Rows from block 4 of a small sound classifier, named by matrix and row number. Rows with one number belong to one neuron. Each number is 128 + 24 x the weight over its row's rms, rounded and kept within 0 to 255. All counts start at 0.
After each neuron's rows are labels from the 100 clips, of 14976, where the neuron reaches its highest value: "strongest on" is what is common among them. Only what is clearly more common there than usual is listed. The data: single notes of musical instruments (NSynth).
# fc1: first MLP up (model.blocks.4.ff1.fc1.weight, 1024x512), inputs 309-411
# fc2: first MLP down (model.blocks.4.ff1.fc2.weight, 512x1024, transposed), outputs 309-411

fc1.369 [ 96 120 118 109 122 121 106 150 145 127 136  82 166 100 111 151 146 120  89 140 138 108 138 142 108 163  80 112 110 111 112 122 106 121 119 144 182 136 124 132 115 172  89  82 114 128 105 101 112 107 129 141 133 188 113 108 148 111  78 151 137 137  86  83 115 105  91 152 142 120 128 107 134 156 147 136 116 103 134 130 103 124 106 159  77 127 132 180 142 180 108 117 137 134 113 116 161 110  98 154 137 170 158]
fc2.369 [168 102 135 143 140 103 112 174 102 149 102 124 146 154 138 117 154 188 151 144 140 128 128 102 112 154 123 103 126 115 112 110 107 107 119  96  96 104 102 182 148 117 150 110 154 130 138 110 117 131 154 117 117 127 149 108 135  86 158 141  99 138 145 135 134 110 117 124  62 133 143  97 130 105 125 146  93 170 104 145 117 139 182 120 118 152 119 128 128 117 113 128 153 112 127 108 112 147 135 146  79 135 115]
strongest on: electronic; organ; pitch class: C#; note: C#3

fc1.454 [140  97 133 123 162 124 118  79 127 154 189 148 100 142 154 147 135 172 178 145  98 152 131 167 119 122 149  77  82 121  80 101 116 114 176 173 140 107 102 165 144 133 116 117 122 132 138  73  91 129 158 119 132 107  71 128 170 141 122 128 136 140 111  94  93 119  98 137 129 116 128 164 165 143 119 147 110 107 102  95 146 168 123 121 150 119 121  96 144 116 119 144 146 130 106 168 103 117 162 149  86 102 103]
fc2.454 [112 156 141 177 139  69 127  94 181 158 113 146 145  83 138 139 108  97 124 101 135 119 134 138 138 166 150 131 140 128 140 110 109 133 127 130 133 136 143 136 149 135 146 102  94 100 160 109 144 138 172 109 131 126 104 165 149 115 159 164 127  99 152 131 111 112 121 125 129 110 161 153 133 115 139 139  94 109 113  67 115 135 164 123 128 107 125 146 158 105 137 161 127 160 161 125 101 107 169 161 150 161 111]
strongest on: octave 1; keyboard; pitch class B

fc1.548 [168 188 128 126 141 112 140 165  76 158 101  97 170 152 114 100 129 114 130 137 131 157 126  95  80 133 120 116 125 168 141  91 143 130 152 128 110 132 153  90 144 108 165 111  98  93 150 140 134 140 107 117 118 101 176 131 153 112 101 130 149 121 113 143 166 130 133 121  68 126  99 158 154 131 117 160 187 146  80 157 129 145 168 107 106 155 129 140 159 128 112 125  72 125 140 105  96 149 159 156 142 133 132]
fc2.548 [ 78 109 115 127 125 107 154 158  88  89  91 152 129 123 136 100 179  89 144 143  83 101 138 192 202 124 142 176 141 142 123 170 124 133 139 154 112 143 138 130 164 143 131 125 121 160 155 109 120 127 105 152 133 149 105  93 109 139 150 146  89  97 111 150 102 153 112 102 136 131 110 140 122 131 106 101  83  68 156 106 130  65  70 126 132 106 125 140 103 129 127 135 150 144 117 143 133 142 137 123 165 102 132]
strongest on: acoustic; octave 3; pitch class D; note: D3

fc1.708 [133 101 159 179 174 142 105 123 131 121  96 133 114 140 159 139 106 165 120 151 123 131  90 146 175 162  80  76  73 125 130 175 141  94 152 144 101 134  95 158 118 103 135 159  88  82 153  96  93 135 125 111  91 107 127 138 127 121 219 126 138 111 139 116 152  93 113 123  93 107 115 151 117 134  95 126 152 170 113  74 137 167 122 134 127 104  99 156 143 100 116  81 116 153 141 138 101 116 169 153 156 165 118]
fc2.708 [122 105 171 129 145 106 152 129  91 113 126 152 127 136 117 133 116 132 118 154 135 127 103 131 152 139  69 130 125 140  91 134 128 118 107 173 154 147 136 120 135 153 162 133 113 152 150 132 126 143 136 143 135 133 134 144  64 170 160 150 155  94 147 109 117 126 149 146 148 130 118 136 123 141 100  92 113 173 142 148 127 124 116 150 105 111 124 134  97 111 155 130  87 132  91 134 137 120 164 110  92 135 129]
strongest on: acoustic; pitch class F#; instrument family: reed

fc1.15 [136 166 146 102 152 147 115 157 127 118 143 134 113 143 112 195 127 145 137 149 126 140 144 155 131 169 112 165 133  80 129 167 107 125 150 149 113 144 158 187 142 143 128 102 105 145 136 123 152  88 125 136 148 164 148 121 127 163 106 136  84 145 133 124 113 124 121 126 164 158 136 102 115 120 150 108 109 177 139  92 118  72 139 149 102 125 147 167 142 133  75 163 136 156 125 123  66 133 106 110 122 122 111]
fc2.15 [126 123 142 133 132 154 138 136 131  98 144 133 141 139 142 126 145  96 145 146 128 146 134 137 136 122  82 155 141  84 104  87 133 125 161 135 122 160 148 103 113 116 167 169 138 158 117 124 133 152 146 155 167 120 147  90 106 146 117 184 124 144 104 133 132 137 134  93 132 117 188  84 167 117 168 141 169 157 110 134  67 115 133 120 146 120 110 138 112 107  93 176 122 170 108 126 126 171 115 112 130  80 141]
strongest on: pitch class A; octave 6; note: A6

fc1.499 [124 137 138 112 106 151  81 117 119  87 127 154 106  72 113 152 125  90 134 179 166 131 151  95 144 153 124 141  97  94 123 151 142 128 161 120  72 128 147 142 140 122 132 163 124 155 171  79 122 150 136 141 126  94 130  95 122  92 130  86 178 124 134  89 121 174 103 117 139 119 144 136 122 149 149 124 122 174 142  85 130 133 124  95 168 109 121 174 145 113 185 103 122 149 104 143 134 124  88 160 151 136 146]
fc2.499 [115 174 160 126 112 119 129 112  97 132 116 160 111 138 110  99 144 142  91 140 122 143 129 128 110 143 132 125 119 124 118 100 131 154 152 146 100 112 132 114 146 145 130 166 153 158  89 155 133 121 109 137 143 138 132 112 118 108 134 139 148 111 106 158 136 170 145 116 162 116  70 140 139 129 108 100 104 144  97 120 146 132 110 111 148  94  88 133  97 121 104 102 118 137  74 120 127 135 157 151 120 101 155]
strongest on: acoustic; octave 1

fc1.111 [ 88 151 130 127 188 121 122 129 139 130 136 124 145  81 118 120 111 127 111 110 125 112 138 151 134 144 135 124 138 151 167 177  85 129 101 138 137 132 164 118  85 168 115 143 143 100 137 126 117 142 134 155  72 149 180 167 126 138 162 130  91 120 108 110 116 114 146 144 135 128 170 107 120 120 164 163 111 107 129 101 133 109 125 160 113 121  93 173 132  94 123 117 166 129 132 105 164 158 109 151 111 122 114]
fc2.111 [119 129 131 162 159 144 114  92 111  60 126 174 133 108 125 103 110 158 123 114 150 143 140 130 162 122  88  89 129 162  87  94 109 168 138  98 130 115 129 116 116 114 150 121 138 148 122 158 176 120 115 121 126 136 138 143 191 132 128 162 142 128 125 101 125 112 126 150 143 123 168  63 118 106 112 132 111 143  87 142  89 120 193 172 130 111 115 123 117 120 159 132 133  99 162  98 138 116 129  83 125 120 119]
strongest on: octave 3; pitch class A; note: A3; mallet

fc1.684 [124 151 146 123 154  99 136 138 146 104 131 112 138 152 114 146 156 151 121 145 119 144 137 121 119 139 112 124 123 151 124  91 112 117 118 146 163 112 109 114 131 123  97  88 150 104 155 115 117 139 130 160 165  94 136 163 136 136 107 119 144  75 122 134 109 107  79 114 136 139 130  90 166 100 149 187 158 127 137 132 107 144 110 112  95 160 119 159 117 133 150 113 144 129 126 137 146  99 116 100 101 130 138]
fc2.684 [121 120 125 123 114 133 127 136  52 128  78 153 103 146 141  92 191 125 172  88 159 131 132 171  79 122 111  98 158  97 140 120 103  96 127  71 127  97 107 108 141 103 123 121 112 126 126 104 154 133 115 135  86 181 106 110 151 119 136 156  56 121 109 137 114 105  97 153 134 112 112 145 160 149 169 139 138 126  98 145 112 104 145 148 123 110  94 127 151  83 139 140 158 124 142 126 116 130 155 121 111 125 117]
strongest on: electronic; organ; octave 1; pitch class: C

fc1.544 [125 148 130 134 145 177 104 151  66 107 128 140 152 130 108 144 115 118 107 118 115  98 142  89  86 139 148  97 166 147 154 121 148  99 124 158 111  90  89 157 139 123 111 129 100 176 144 152 122 142 145 138 126 132  78 115 108 134  67  95  88 116 123  86 101 116 115 152  93 140 124 135 101 148 148 113  86 123 115 132  58 137 109 134 107 123 127 157 113  94 144 156 163  92 170 135  91 140 110 122 102 135 135]
fc2.544 [124 141 113 110 177 159 120 117 103 145 149 107 138 149 133 144 157 150 168 130 129 159 109 151 141 106 146 122 135  93 179 100 143 115  80 112 118 120 131 134 138  98 106 147 138 124  99 104 129 163 155 178 133  82 118 141 132 111 124  96 150  80 115 124 124 145  94 125 109 132 123 136 108 141 136 109 124 109 138 156  87 113 166 131 132  58 123 157  96  81 139 138  89  85 143 159 155 134 107 148 107  95 126]
strongest on: organ; source: electronic; pitch class F#

fc1.467 [138 171 131 136 170 134 139 119 159 130  70 159 157  86 134 108 113 129 101 137 150 134 112 124 116 135 138 112 137 162 145 105 115 100 109 159 108 126  98 151 137 144 133 118 124 126 167 128 130 112 126 104 149  92 123 155 137 124 142 143 126  90  94 113 121 152 114 141 111 168 140  79 138 167 131 131 100  99 118 146 115 169 131 126 154 179 143 137 105  68 164 107 149 102 131 155 157 154 111 134 103 153 169]
fc2.467 [118 153 152 184 147  57 137 151  84 133  82 145 111 124  97  96 165 137 119 127 107 154 151 143 117 109 102 120 153  96 182  91 140 105 128 132 115  90 123 142 155 121 134 125 135 115 142 130 166 110 184 111 109 181 136 143 135  85 148 120 112 152 126 131  68 118 116 174 132 139  94 123 117 117 147 137 156 142 120 110  96  82 149 158 125 141 105 170 126 132 152 135 151 131 157 159 124 187 152 159 112 156 144]
strongest on: octave 3; pitch class C; note: C3; pitch class B

fc1.707 [154 142 152 122 147 138 175 161 133 106 145 100  86 148 117 110 120  90 109  91 126  84 161 131 134 135 125 133  96 145 128 113 120 105 140 163 102  96 167  95  90  93 125 116  69  89 150 115 128 111 146 110 110  92 146 174 114  81 126 110  96 140 125  94 102 157 127 142 106 119 142 111 163  91  76 123 116 102 155 159 166 185 156 112 115 130 123 160  86 140 118 124 142 159 150 134 151 143 133 130 136 100 143]
fc2.707 [ 86 124 109  92 115  78 136 132 172 165 100 109 140 138 109 108 129 137 110 105 115 131 116 158 116 139 130 106 130 132 121 137 126 125 107 129 103 154 139 136 123 129 141 107  77 110  90  85 117 123 130 103 124 139  81  85 147 131 123 129 146 138 136 140 194 146 172 149 130 112 124 131  76 142 161 120 141 125 111  73 124 121 124  97 132 139 160 121 123 151 131 160 104 104 126 131 135 126 152 114 116 102 149]
strongest on: pitch class C#; octave 6; note: C#6; note: C#7

fc1.553 [143 174 133 120 140 129 115 135 132 129 125 165 145 122 121  95  99 140 118 108 144 101 150 135 128 130  84 138 144 121 139 124 129 107 118 116 134 126  76 147 158 162  96 106 113  99 100 157 157 134 164 110 123 129 154 114 116 124 138 142 126 133  87  95  83 141 156 122 152 130 141 110 114 155 149 100 122 117 132 163 110 174 152 137 102  93 119 112 109 158 148 143 157 103 115 132 116 136 144 166 164 129 129]
fc2.553 [143 122 130 119 181 113 120 146 109 143 155  93 163 122 120 130 164 136 163 155 125 144 165 124 133  74 127  98 139 122 175 119 107 108  86 100 160 114 113 122 131 113  86 142 136 142  66 126  74 110  81 146 125 124 123 136  88 114  72  98 120 127 135 128 120 151  96 115 102 116 135 150 112 121 134 121 133  99  74 138  74 100 152 131 159 127 146 167  76  93 140  87 128 176 143 110 188 125 144 116 126 119 131]
strongest on: electronic; organ; octave 3; note: D#3

fc1.151 [121 169 131 119 153  89 164 143 110 122 109 159 166 130 126 144 143 182 121  85 149 154 124 147 113  65 163  87 163 118 171 123 130 129 128 115 116  82 154 102 118 157 129  91 105 127 130  73  82 132 148 151 155 135 105 150 181 102 110 129 128 136 129 131  88 114 137 147  97 137 122 122 123 130 106 188 125 132  75 168 102 165 140  91 108 170 148 142 162 101 150 168  86 111  81 139 155 113 126 128  97 139 167]
fc2.151 [105 129 169 151 130 117 121 139 144 128 145 180 125 152 101  82 190 135 126 112 132 154 112 164 147 111 124 112 112 137 125 150 115 114 164  99 129 136 164 113 172 181 119 127 117 113 137  73 124 114  94 160 115 110 121 122 163 125 141 127 111 139  98  94 122 144 130 144 127 134 142 118 155 128 122 116  87  98 112 115  86 121 107 143 135 139 126 144 167 100 135 117 148 119 112 109 146 105 154 112 163 166 165]
strongest on: pitch class D; octave 3; note: D3

fc1.309 [100 139 164 129 126 156 131 124 130 124 102 102 141 150 156 130 154 129  87 184 124 144  91 144 128 114 144 110 122  98 134 164 137 132  98 119 146 165 119 162 135  92 117 143 139 130 166 181 135 122 111 124 121 138 122 150 122 133  95 129 134 146 101 114 142 126  85 125 141 145 115  92 106 163 163 147 104 118  96 155  95 124 124 158  59 181  94  93 162 128 134 140 109 125 106  87 125  94  92 106 118 161 119]
fc2.309 [136 170 130 124 106 147 137 125 161 106  86 106 200 119 121 130  91 154  96 161 153 122 154 130 145 115 135 118 128  90  91 143 118 140 136 154 162 116  54  87 100 117 152 139 105 134 143 118 161 110 173 119 178 135 113 132  99 106 148 146 113 157 108 132 112 103 143 149 138 150 117 101 144 110 167 106 138 112 144 169 124 157 121 107  96 106 124 148 152 140 122 119 164 124 129 142  92 107 125 139 142 147 158]
strongest on: pitch class C#; octave 5; note: C#5; source: acoustic

fc1.219 [ 92 139 144 100 152 117 114 120 122 153 148 140 141  66 154 134 133 151 157  88 148 114 130 148 115 146 128 119 102 128 127 140 143 136 136 122 150 131 142 144 130 159 134 144 157  99 108  69 123 131 136 165 133 133 114 183 134  93  88 157 142 131  97  63 128 116 126 151 145 127 156 101 163 119 118 136  93 135 175 109 160 103 175 145 136 173 124 143 137 150 121 141  98  77 118 101 103 163 118  97 149 126 119]
fc2.219 [ 85 138 143 115 125 125 152  95 157 132 168 138 160 155 104 140 125 113 135 145  87 165 155 115 126 165 128 102 108 102 114 169 108 108 124 177 145 158 133 182 125 177 124 123 105 105  90 107 100 114 173 157 103 103 106 109 153 134 152 149 148 117 119 108 114 125 150 146 100 104 160 126 173 122  84 126 106 149 130 127  91 152 120  91 142 145 101 140 178 122 156 114 155 158 126 116 130 139  97 149 176 151 120]
strongest on: octave 1; octave 2; mallet; pitch class C#

fc1.713 [159 158 117 164 112 120 123 150 150 109 143 165 135 112 122 117 146 118 107 115 157  86  79 136  94 130 114  95 147 156 180 137 152 148  89 143 115 141 115 129 119 140 129 112 146 137 163 180 158 102 156 138 129 116  96 101 133 171 113 106 126 125 117  85 126 135 145 119 131 120 150  51 164 140 134 148 102 143 118 172  94 134 138 121 106 123 117 122 104 103 126 114 154  96 116 172 147 125 143  89  91 153 144]
fc2.713 [129 149 108 131 150 130  96 109 164 134 125 156 159 159 164 131  83 119 115 135 143 129 136 117 126 123 112  99 148 149 160 108  94 169 101  95 140 117 112  86 115 129  95 133 156 111 127 172 135 115 121 161 143 163 143 124 169 101 133 133 108 100 114 176 144 130 140 120 156 144 111 123 145 114 102 150 105 124 106 150 122 131  79 162 185  99  90 164 138 117 113 104 133  94 133  85 113  96 155 112 152 144 138]
strongest on: octave 3; pitch class A; note: A3

fc1.144 [139 126  84 125 100 120  99 104 142 120 147 125 115 156  54 104 112 166 130 158 114 119 145 133 116 147 124 128 131  55 145 161 163  93 145 150 111 138 137 138 140 102 141 122 133 101 121 114 173 162 174 138 120 159 138  95 111 171 133 131 133 119 109 110  96 132  81 113 137 122 108 137 148 150  96  84 106 157 108  86 126  77 118 129 100 139 143 159 139 172 101 176 117 152 128  75 101 175 132 138 152 154 105]
fc2.144 [106 142 159 146 125 114  92 106 122 138 127 136 124  90 134 110 145 112 118 118 143 126 122 142 105 141 111 155 100 155 119 175 117 158 195 177 121 170 149 109 115 114 150 122 127 103 137 144 147 113 129 155 140 126 140 128 112 102 134 173 141 141 116 109 143  79 100 135 125 153 115 135 151 146  99  97 125 125 144 126 139 112 135 108 146 130 116 122 141 111  81 146 131 147 140 146 112 148 150 151 154 147 136]
strongest on: octave 1; octave 0; pitch class C#

fc1.505 [118 155 130 161 177 132 116 168 157 121 108 149 114 119 121 157 121 146  86  95 162 131 133 139 125 109 150 153 140 161 139 116 107 146 132 134 134 129 114 118 141 101 105 107 117  87 119 128 121 102  99 166 143 124 103 164 172 127 125 131 123 113 127 106 107  99 131 152 151  97 127 123 123 106 134 119 147 114 113 132 120 119 142 123 128 116  88 135 117 146 143 124 102 113 147 113 138 134 119 108 116 142 144]
fc2.505 [ 95 146  99 164 118 143 113 134 127 114 132 121 131 111 118  83 152  93 111  96 162 133 176 125 149 127 106 122 165 138 129 125 156 135 140 111 141 104  94 102 108 106 121 132 118 171 130 179 173  96  68 101 124 143 131 151 122 148 151 155  50 121 159  85 145 119 127 129 180 116 169 110 110 122 127 138 131 168 145 153  85  79 105 126  99 111 150 147 139 110 129 177 123 111 126 137 138 122 112 146 147 169 104]
strongest on: octave 3; pitch class A; note: A3

fc1.696 [107 132 137 123 114 159 108 135 150  91 104 153 119  67  90  69 147 136 122 101 165 128 102 165 119 115 143 122 120 120 178 132 114 147 150 129 117 134  90  78  60 117 114 152 130 123 105 107 142 153 158 132 124 121  94  95  85 126 134 107 133  74  86 172 123 164 139  97 110  85  88 121 113 124  92 121 145 116 104 149 103 109 157 149 131 142 136 114 153 111 147 126 137 181 109  85 151 121 122 158  93 144 105]
fc2.696 [148 127 151 150 124 103  99 123 126  83  97 119 177 131 186 134 125 170 117 109 112 118 142 114 134 159 132 137 126 121 135 140 168 130 140 136 107 129 165 124  99 120 140 162 139 150 144 100  48 125 138  78 116 104 127 124 137 100 112 149 157  84  99  94 123 158 139 158  72 123 121 126 131 147 106  76  97 113 135 123 129 142  92 122 122 157 146 108 121 130 205 157 113 102 161 120 108  94 174 125 124 113 104]
strongest on: pitch class D; octave 7; note: D7

fc1.92 [125 108 163 150 115 127 128 130 143 107 142 121 122 121 114  88 156 159 155 113 135 118 150  71 136  99 124  94  71 140 141 107 155 118 108  75 156 150 147 130 152 124 125  75 113 122 152 103 121 166 181 136 165 109 125 147 152  75 172 138 129 146 130 104 107 119  78 122 112 140 188 144 157 130  93 131 116  80 141 149 105 136 160 135  93 152 127 115 134 119 154 134 104 135 159 159 157 168 126 102 150  97  85]
fc2.92 [147 145 127 140 127 107  84 130 151 153 136 125 141  91 100 145 126 110 152 166 116 159 129 100 143  91 142 133 112 188 136 171 134 104 109  99 146 109  98 118 119 184 125 119 126  61 157 150 127 138 142 123 105  88 133 125 106  93 104 127 143 108 153 112  98 138 113 135 142 152 150 106 131 115 119 145  98 120  99 136 156 142 115 157 115 156 122 155 147  91 160 156 107 155 156 110 109  83 124 141 105  97 106]
strongest on: organ; electronic; octave 1; pitch class: G

fc1.682 [128  57 127  79 181 100 132 131 131 102 133 119 146 101 125 132 120 122 124  94  72 136 130 128 134 111 115 117 124 114 115 120 116 110 156 182 124 174 134 147 111 141 126 143 137 121 112 143 116 133 145 140 129 139 144 122 136 157 180 107  88 106 120 136 149 113 129 120 134 197 174 120 107 144 126 117 126 158 163 120 129 150 108 146 160 150 138 152 122 136 119  93 176 142 144 146 118 105 149 160 158 141 116]
fc2.682 [109 109 105  98 118 163 144 141 153 113 151 160 107 144 151 184 107 113  65 104 127 122 122 101 139  97  92 145  76 127 112 123 147  90 110 163  88  88 133 110 132 172 134 142  75 120 106  76 163 134 112 149 104 142 114 108 138 111  89 123 103 152 121 139 126 141 134 138 111 167 143 115  95  99  91 157 111 125 137 139 142 117 101  87 126 157 148 149 119 166 115 118 191 147 120 147 148 130 145 115  85 142 119]
strongest on: acoustic; pitch class B; octave 6; note: B5

fc1.269 [101 144 119 115  92 102 151 105 153 136 142 118 133 158 162 133 154 143 139 161 137 180 111 146 143 106 173 132 123 146 123 119  95 149 129 136 125 193 160 160 137 146 145  50 133 125 141  83 147 110 158 133 163  95 136 156 206 155 123 115 166 104  73 156 129 176 119 122 126 108 146 106 122 144 161 133 127  94  80 112  96 119 113 133  92 105 133 143 170 138 117 172 160 103  72 115 134 134 126 158 154 170  82]
fc2.269 [169 114 118 129 142 152 115 128 142 122 127 145 126 137 158  89 126 121 161 127 142 167 140 103 126 145 112 154 155 135 103 129 109 136 164  98 132 185 149 164 141 137 125  98 124 141 158 136 136 149 154 157 170 123 101 123 126 161 101 146 114 144 137 110 100 131 157 116 110 124  98 157 117 139 172 135  73 118 128 120  94 123 132 105 134 155 128 120 150 125  89 120 112 167  89 110 137 178 108 155  92  83 156]
strongest on: octave 1

fc1.668 [112  83 138 162 127  94 136 175 118 140 183 165 131 151 112  95 123 109  81 162 144 141 112 121 129 133 120 123 134 101 136 117 130 138 140 122 131 103 159 152 147 137 133 106 113 165 148 172 100 116 130 104 136  96 118 171 136 163 137  97 112 125 119 149 144  95 128 131 140 117 137 129 128 120 142 164  87 122 137 129 123  77 126 130 108 141  99 125 100 155  80 103  92 120 135 140 128 145 141 140 140  76 159]
fc2.668 [200 159 183 164 151 162 111  83 115  85 154 110 173 113 142 158 113 133  93  83 178 152 105 132  94 143 103 151 163 143 148 108 180 138 140  91 125 118 132 106 124 116 135 103 124 178 123 106 113 119 115 126 125 136 152 151 161 165 139 147 139 123 120 136 124  96  93 154 147 112 142 158 140 142  77 137 103  67 126 172 118 150 141 122 141 167 120 147 129  68 110 118 161 118  98 133 136 126 132 158 126 162 116]
strongest on: pitch class A; octave 2; instrument family: mallet; note: A2

fc1.386 [118 118 124 122 187 123 106 123 152 127 151 137 142 122 133 107 127 142 152 145 154 121 134 151  95 166 153 115 101 112 172 110 115 113  97 106 130 144 151 174 110 104 110 109 118 121 122 133 140  92 139 137  82 124 120 150 157 163 163 198 134 147  92  97  91  91 142 112 144  92 129 138 156 107 137 119 138 146 129 103  94 162 129 134  93 188 111 127 124 117 126 149 124  94 117 149 120  87 129 117  71 141  85]
fc2.386 [155 155 134 105 183 118 132 126 155 174 148 104  87 160 141 129 135 128 161  62  99 159 123  92 174 118 130 133 107 123 167 153  71 144 116 102 120 107 141 158 151 117  93 132 164 110 114 156 106 142 138 135 135 119 145 129 128 121 120 130 116 126  98 158 145 123 101 129 140 119 117 115  93 135 116 166  99 117  66 173 155 135  94 144 183 110 136 142 105 157 116 127 164 103  99  96 124  64 141 140 150 135 136]
strongest on: electronic; organ; pitch class B

fc1.373 [ 99 122 105 112 124 118 131 120  95 118 162  87 131 100 134 133  94 102 116 124 128 111 117 145  91 104 132 100  88 145 165 125 115 110 134 109 142 174 153 139 141 160 113 108  84 163 100 106 128 102 101 117 145 145 111 136 129 165 125 120  96 109 149 176 104 141 118 161 116 148 102 149 118 137  82 142  80 101 120 143 104 146  98 107 113 142 120 100 140 104  94 131 147 137 118  84 103 118 133 136 134  98 126]
fc2.373 [128 103 123 137 134 136  90 134 111 122 162 155 110 169 120 164 121 111  65 140  93 141 129  73 111 113 114 148  92 118 119  94 164 153 142 123 121  81 186 156 125 144 119 122 141 113  89 116 146 133 131 104 143 112 120 141 125 155  86 148 128 117 132 164 144 160 122 143 109 121 143 124  82  90  95 164  73 104 152 121 163 149 128 102 129 132 139 149 147 185 114 155 148 133  99  74 161 108 114 119 158 126 127]
strongest on: pitch class C#; note: C#4; mallet

fc1.564 [113 117 105 141 103 108 153 103 127 136  95 171 161 136 133 100 138  92 140 138 143 154 155 146 131 101 154 121 102 138 121 134 193 141 155 124  82 140 118 134 137 120  87  78 123 164 112 122 129 114 148 106 120 163 140 149 103 139 155 135 137 118 111 127 138 146 121  99 135 109 103 115  75  92 119 121 110 117 156 127 156 130 141 135 141 128 137 128 131 111  94 122 146 119 131 138 136 132  93 176 125 152  93]
fc2.564 [107  83 131 162 120 138 136 155 104 105 147  97 127 149 103 161  99 111  97 158 102 108 117 116 127 107 126 150 100  95 115 145 142 128 163 148 105 134 132  86 113 106 150 171 115 120 102  93 118 131 156 121  90  82 157 153 135 125 111 160 151 109 147 181 131 143 147  86 152  96 110  81  98  93 104 105 138  84 119 108 184 108 122 103 133 139 115 139 131 145 102 129 126 129 152  68 104 132 102 113 148 198 144]
strongest on: octave 3; pitch class F#; note: F#3; pitch class: G

fc1.597 [133 114 126 136 169 173 135 156 128 143  94  91 146  45 157 117 116 133 145 115 129  76 121 120 119 150  90 122 134 152 102 124 119 101 123 116 177 119  98 147 157  92 139 109 164 114 139  96 127 159 114 106 102 127 111 142 131 104 124  91  88 135  90 143 115 101 117 140 111 125 174 141 115 150 135 130 126 108 127 134 118 139 163 140 108 146 124 140 113 118 110 103 134 106 151 129  89 122  62 107 119 140 137]
fc2.597 [114 143 108 118 101 147 129 181 142 107  93 135 139 144 127 129 141 153 129 123 163 153 154 105  94  87 125  84 138 149 146 100 140 153 105 143 137  81 103 102 135  94  81 117 149  92 142 142  84 118  94 139 116 104 135 161 130 127 145 120 135 126 104 138 148 108 131  72 113 144 154 214 115 146 183 140 115 167 112 164  88 128 194 147 111  98 159 138 108 127 124 107  98 143  99  73 115 133 116 128 105  92 147]
strongest on: electronic; organ; note: G#4; note: E3

fc1.503 [145 153 151 152 144 108 184 126 118 133  80 149 167 150 116 118 133  73 127 100 146 150 135 136 106  67 177 124 126 124 118  99 153 106 158  95 126 117 120 165 142 151 135 105 123 107 121  99 122 114 100 143 120 100  94 136 145 120 152 145 124 150 104 139 130 141  77 100  98 138  98 143 100 143 112 180  97 103 111 137 127 166 114 116 111 154 111 145 102 126 135 132 134 133 132 150 156 142 161 122 119 171 122]
fc2.503 [131 143 152 141  86 107 148 141 164 141 149  96 105  90 115 158 170 122 176 121 114 146 133 172 108 163 118 148 113 160 169  81 134  93 119 138 116 144  91 125 166 115 126 152 149  96 177  92 167 133 127 129 146 106 101 122 152 151 140 104  71 145 100 125 115 111 119 137 116 110  94 126 131 111 150 131 129 109 116 150 140 121  98 157 110 100 109 134  98  90 107 136 146 156 114 159 109 131 133 107 120 112 154]
strongest on: octave 3; pitch class C; note: C3

fc1.220 [115 153 137 169  92 143 156 113 102 132 134 115 126  94 155 160 123  92 125 121 169 106 122 117 152 165 153 133 109 132 149  94 147 132 118 125 130 124 108  85 141  72 121 132 128 130 135 149 140 125 158 151 139 120 138  94 141 141  88 150 140 104 126 120 126 121 145 159 101 125  98  89 116 124  82 125 130 125 138 138 166 147 134  87 128 157 140 111 107 137  83 166  89 108 131 118  84 123 134 153 102 104 151]
fc2.220 [150 125 131 119 159 139 160 158 106 105 138 121 124 157 145 102 128 124 162 103 101 105 126  95 126 128 151 135 107 138 138 141 114 122 107 149 135 100 116 111 136 142 137 129 113 111 137 115 135 107 138 131  81 126 132 113 118  67 126  80 132 143 160 148 116 169 122  76 189 121 164 117 126 132 191  80  93 110 105 190 171 121 147 130 142  96 143 120 157 153 124 128 142 103 104 134 137 118 138 121 151 130 157]
strongest on: pitch class D; octave 4; note: D4; organ

fc1.465 [110 134 162 144 152 130 142 131 137  83 149 162 119 161 146 103 119 116  97 116 148  81 113 175 107 134 125 107 111 173 151  49 108 136 120 168 112 134 163 138 159  74 121 153  95 146 114 110 143 124 140 110 127 116 111 111 142 105 126 104 130 133 129 129  68 122 159 154  86 115 120 148  89  97 121 109 104 135  94 156 153 113 130 106  95 164 119 111 130 136 137 111 145 123  78  99  98 113 152 166  85 137 169]
fc2.465 [185 188 168 173 113  87 140 143 153 130 163 155 111 127 117 148 150 102  72 111 154 122 149 144 138 119 160 168 150 141 160 127 116 138 148 116 158 135 154 112 144 150 125 158 126 132 128 108  79 119  87  99 133 145 132 109 116 136 146 102 129  80 110 142 154 119  96 121 101 152 109 116 124  92 118 145 112 112 164 105 144 137 100 127 111 140 136 110  71 105 166 122 132 101  77 125 142  99 152 106 121 177 224]
strongest on: pitch class D; octave 4; note: D4; octave 6

fc1.666 [ 93 132 134 145 140 194  95 159 174 117 181 104  87 140 159 115 185 113 106 102  84 149 100  96  72 157 115 145 110 103 117 105 152 163 117 107 147 132 153 113  85 129 125 178 132 145 117 118 148 159 110 121 148 134 147  98 129 133 145 115  45 135 157 125 128 173 115 121 112 129 133  91  88  94 119 125 165  93 118 113 136 140 113 109 116 114 123 150 163  76  73 114 121 136 142 135  89 124 146 131  98 102 114]
fc2.666 [116 122  93 105 121 141 173 129 141  90 130 126 120 130 173  97 124  79 167 107 171  99  54 187 118 123 179 150 130 146 105 125 100 110 133 101  69 128 130 109 147 109 113 122 141 107 123 120 143 116 101 146 103 101 109 130 133 135  93 121 126 192 129 159 140 141 121 122 152 125 148 134 173 159 145 109 125 150 104 119 130 112 138 143 143 110  94 170  53 164 111 105 127 160 110 126 132 131  99 159 107 134 135]
strongest on: pitch class C#; octave 5; note: C#5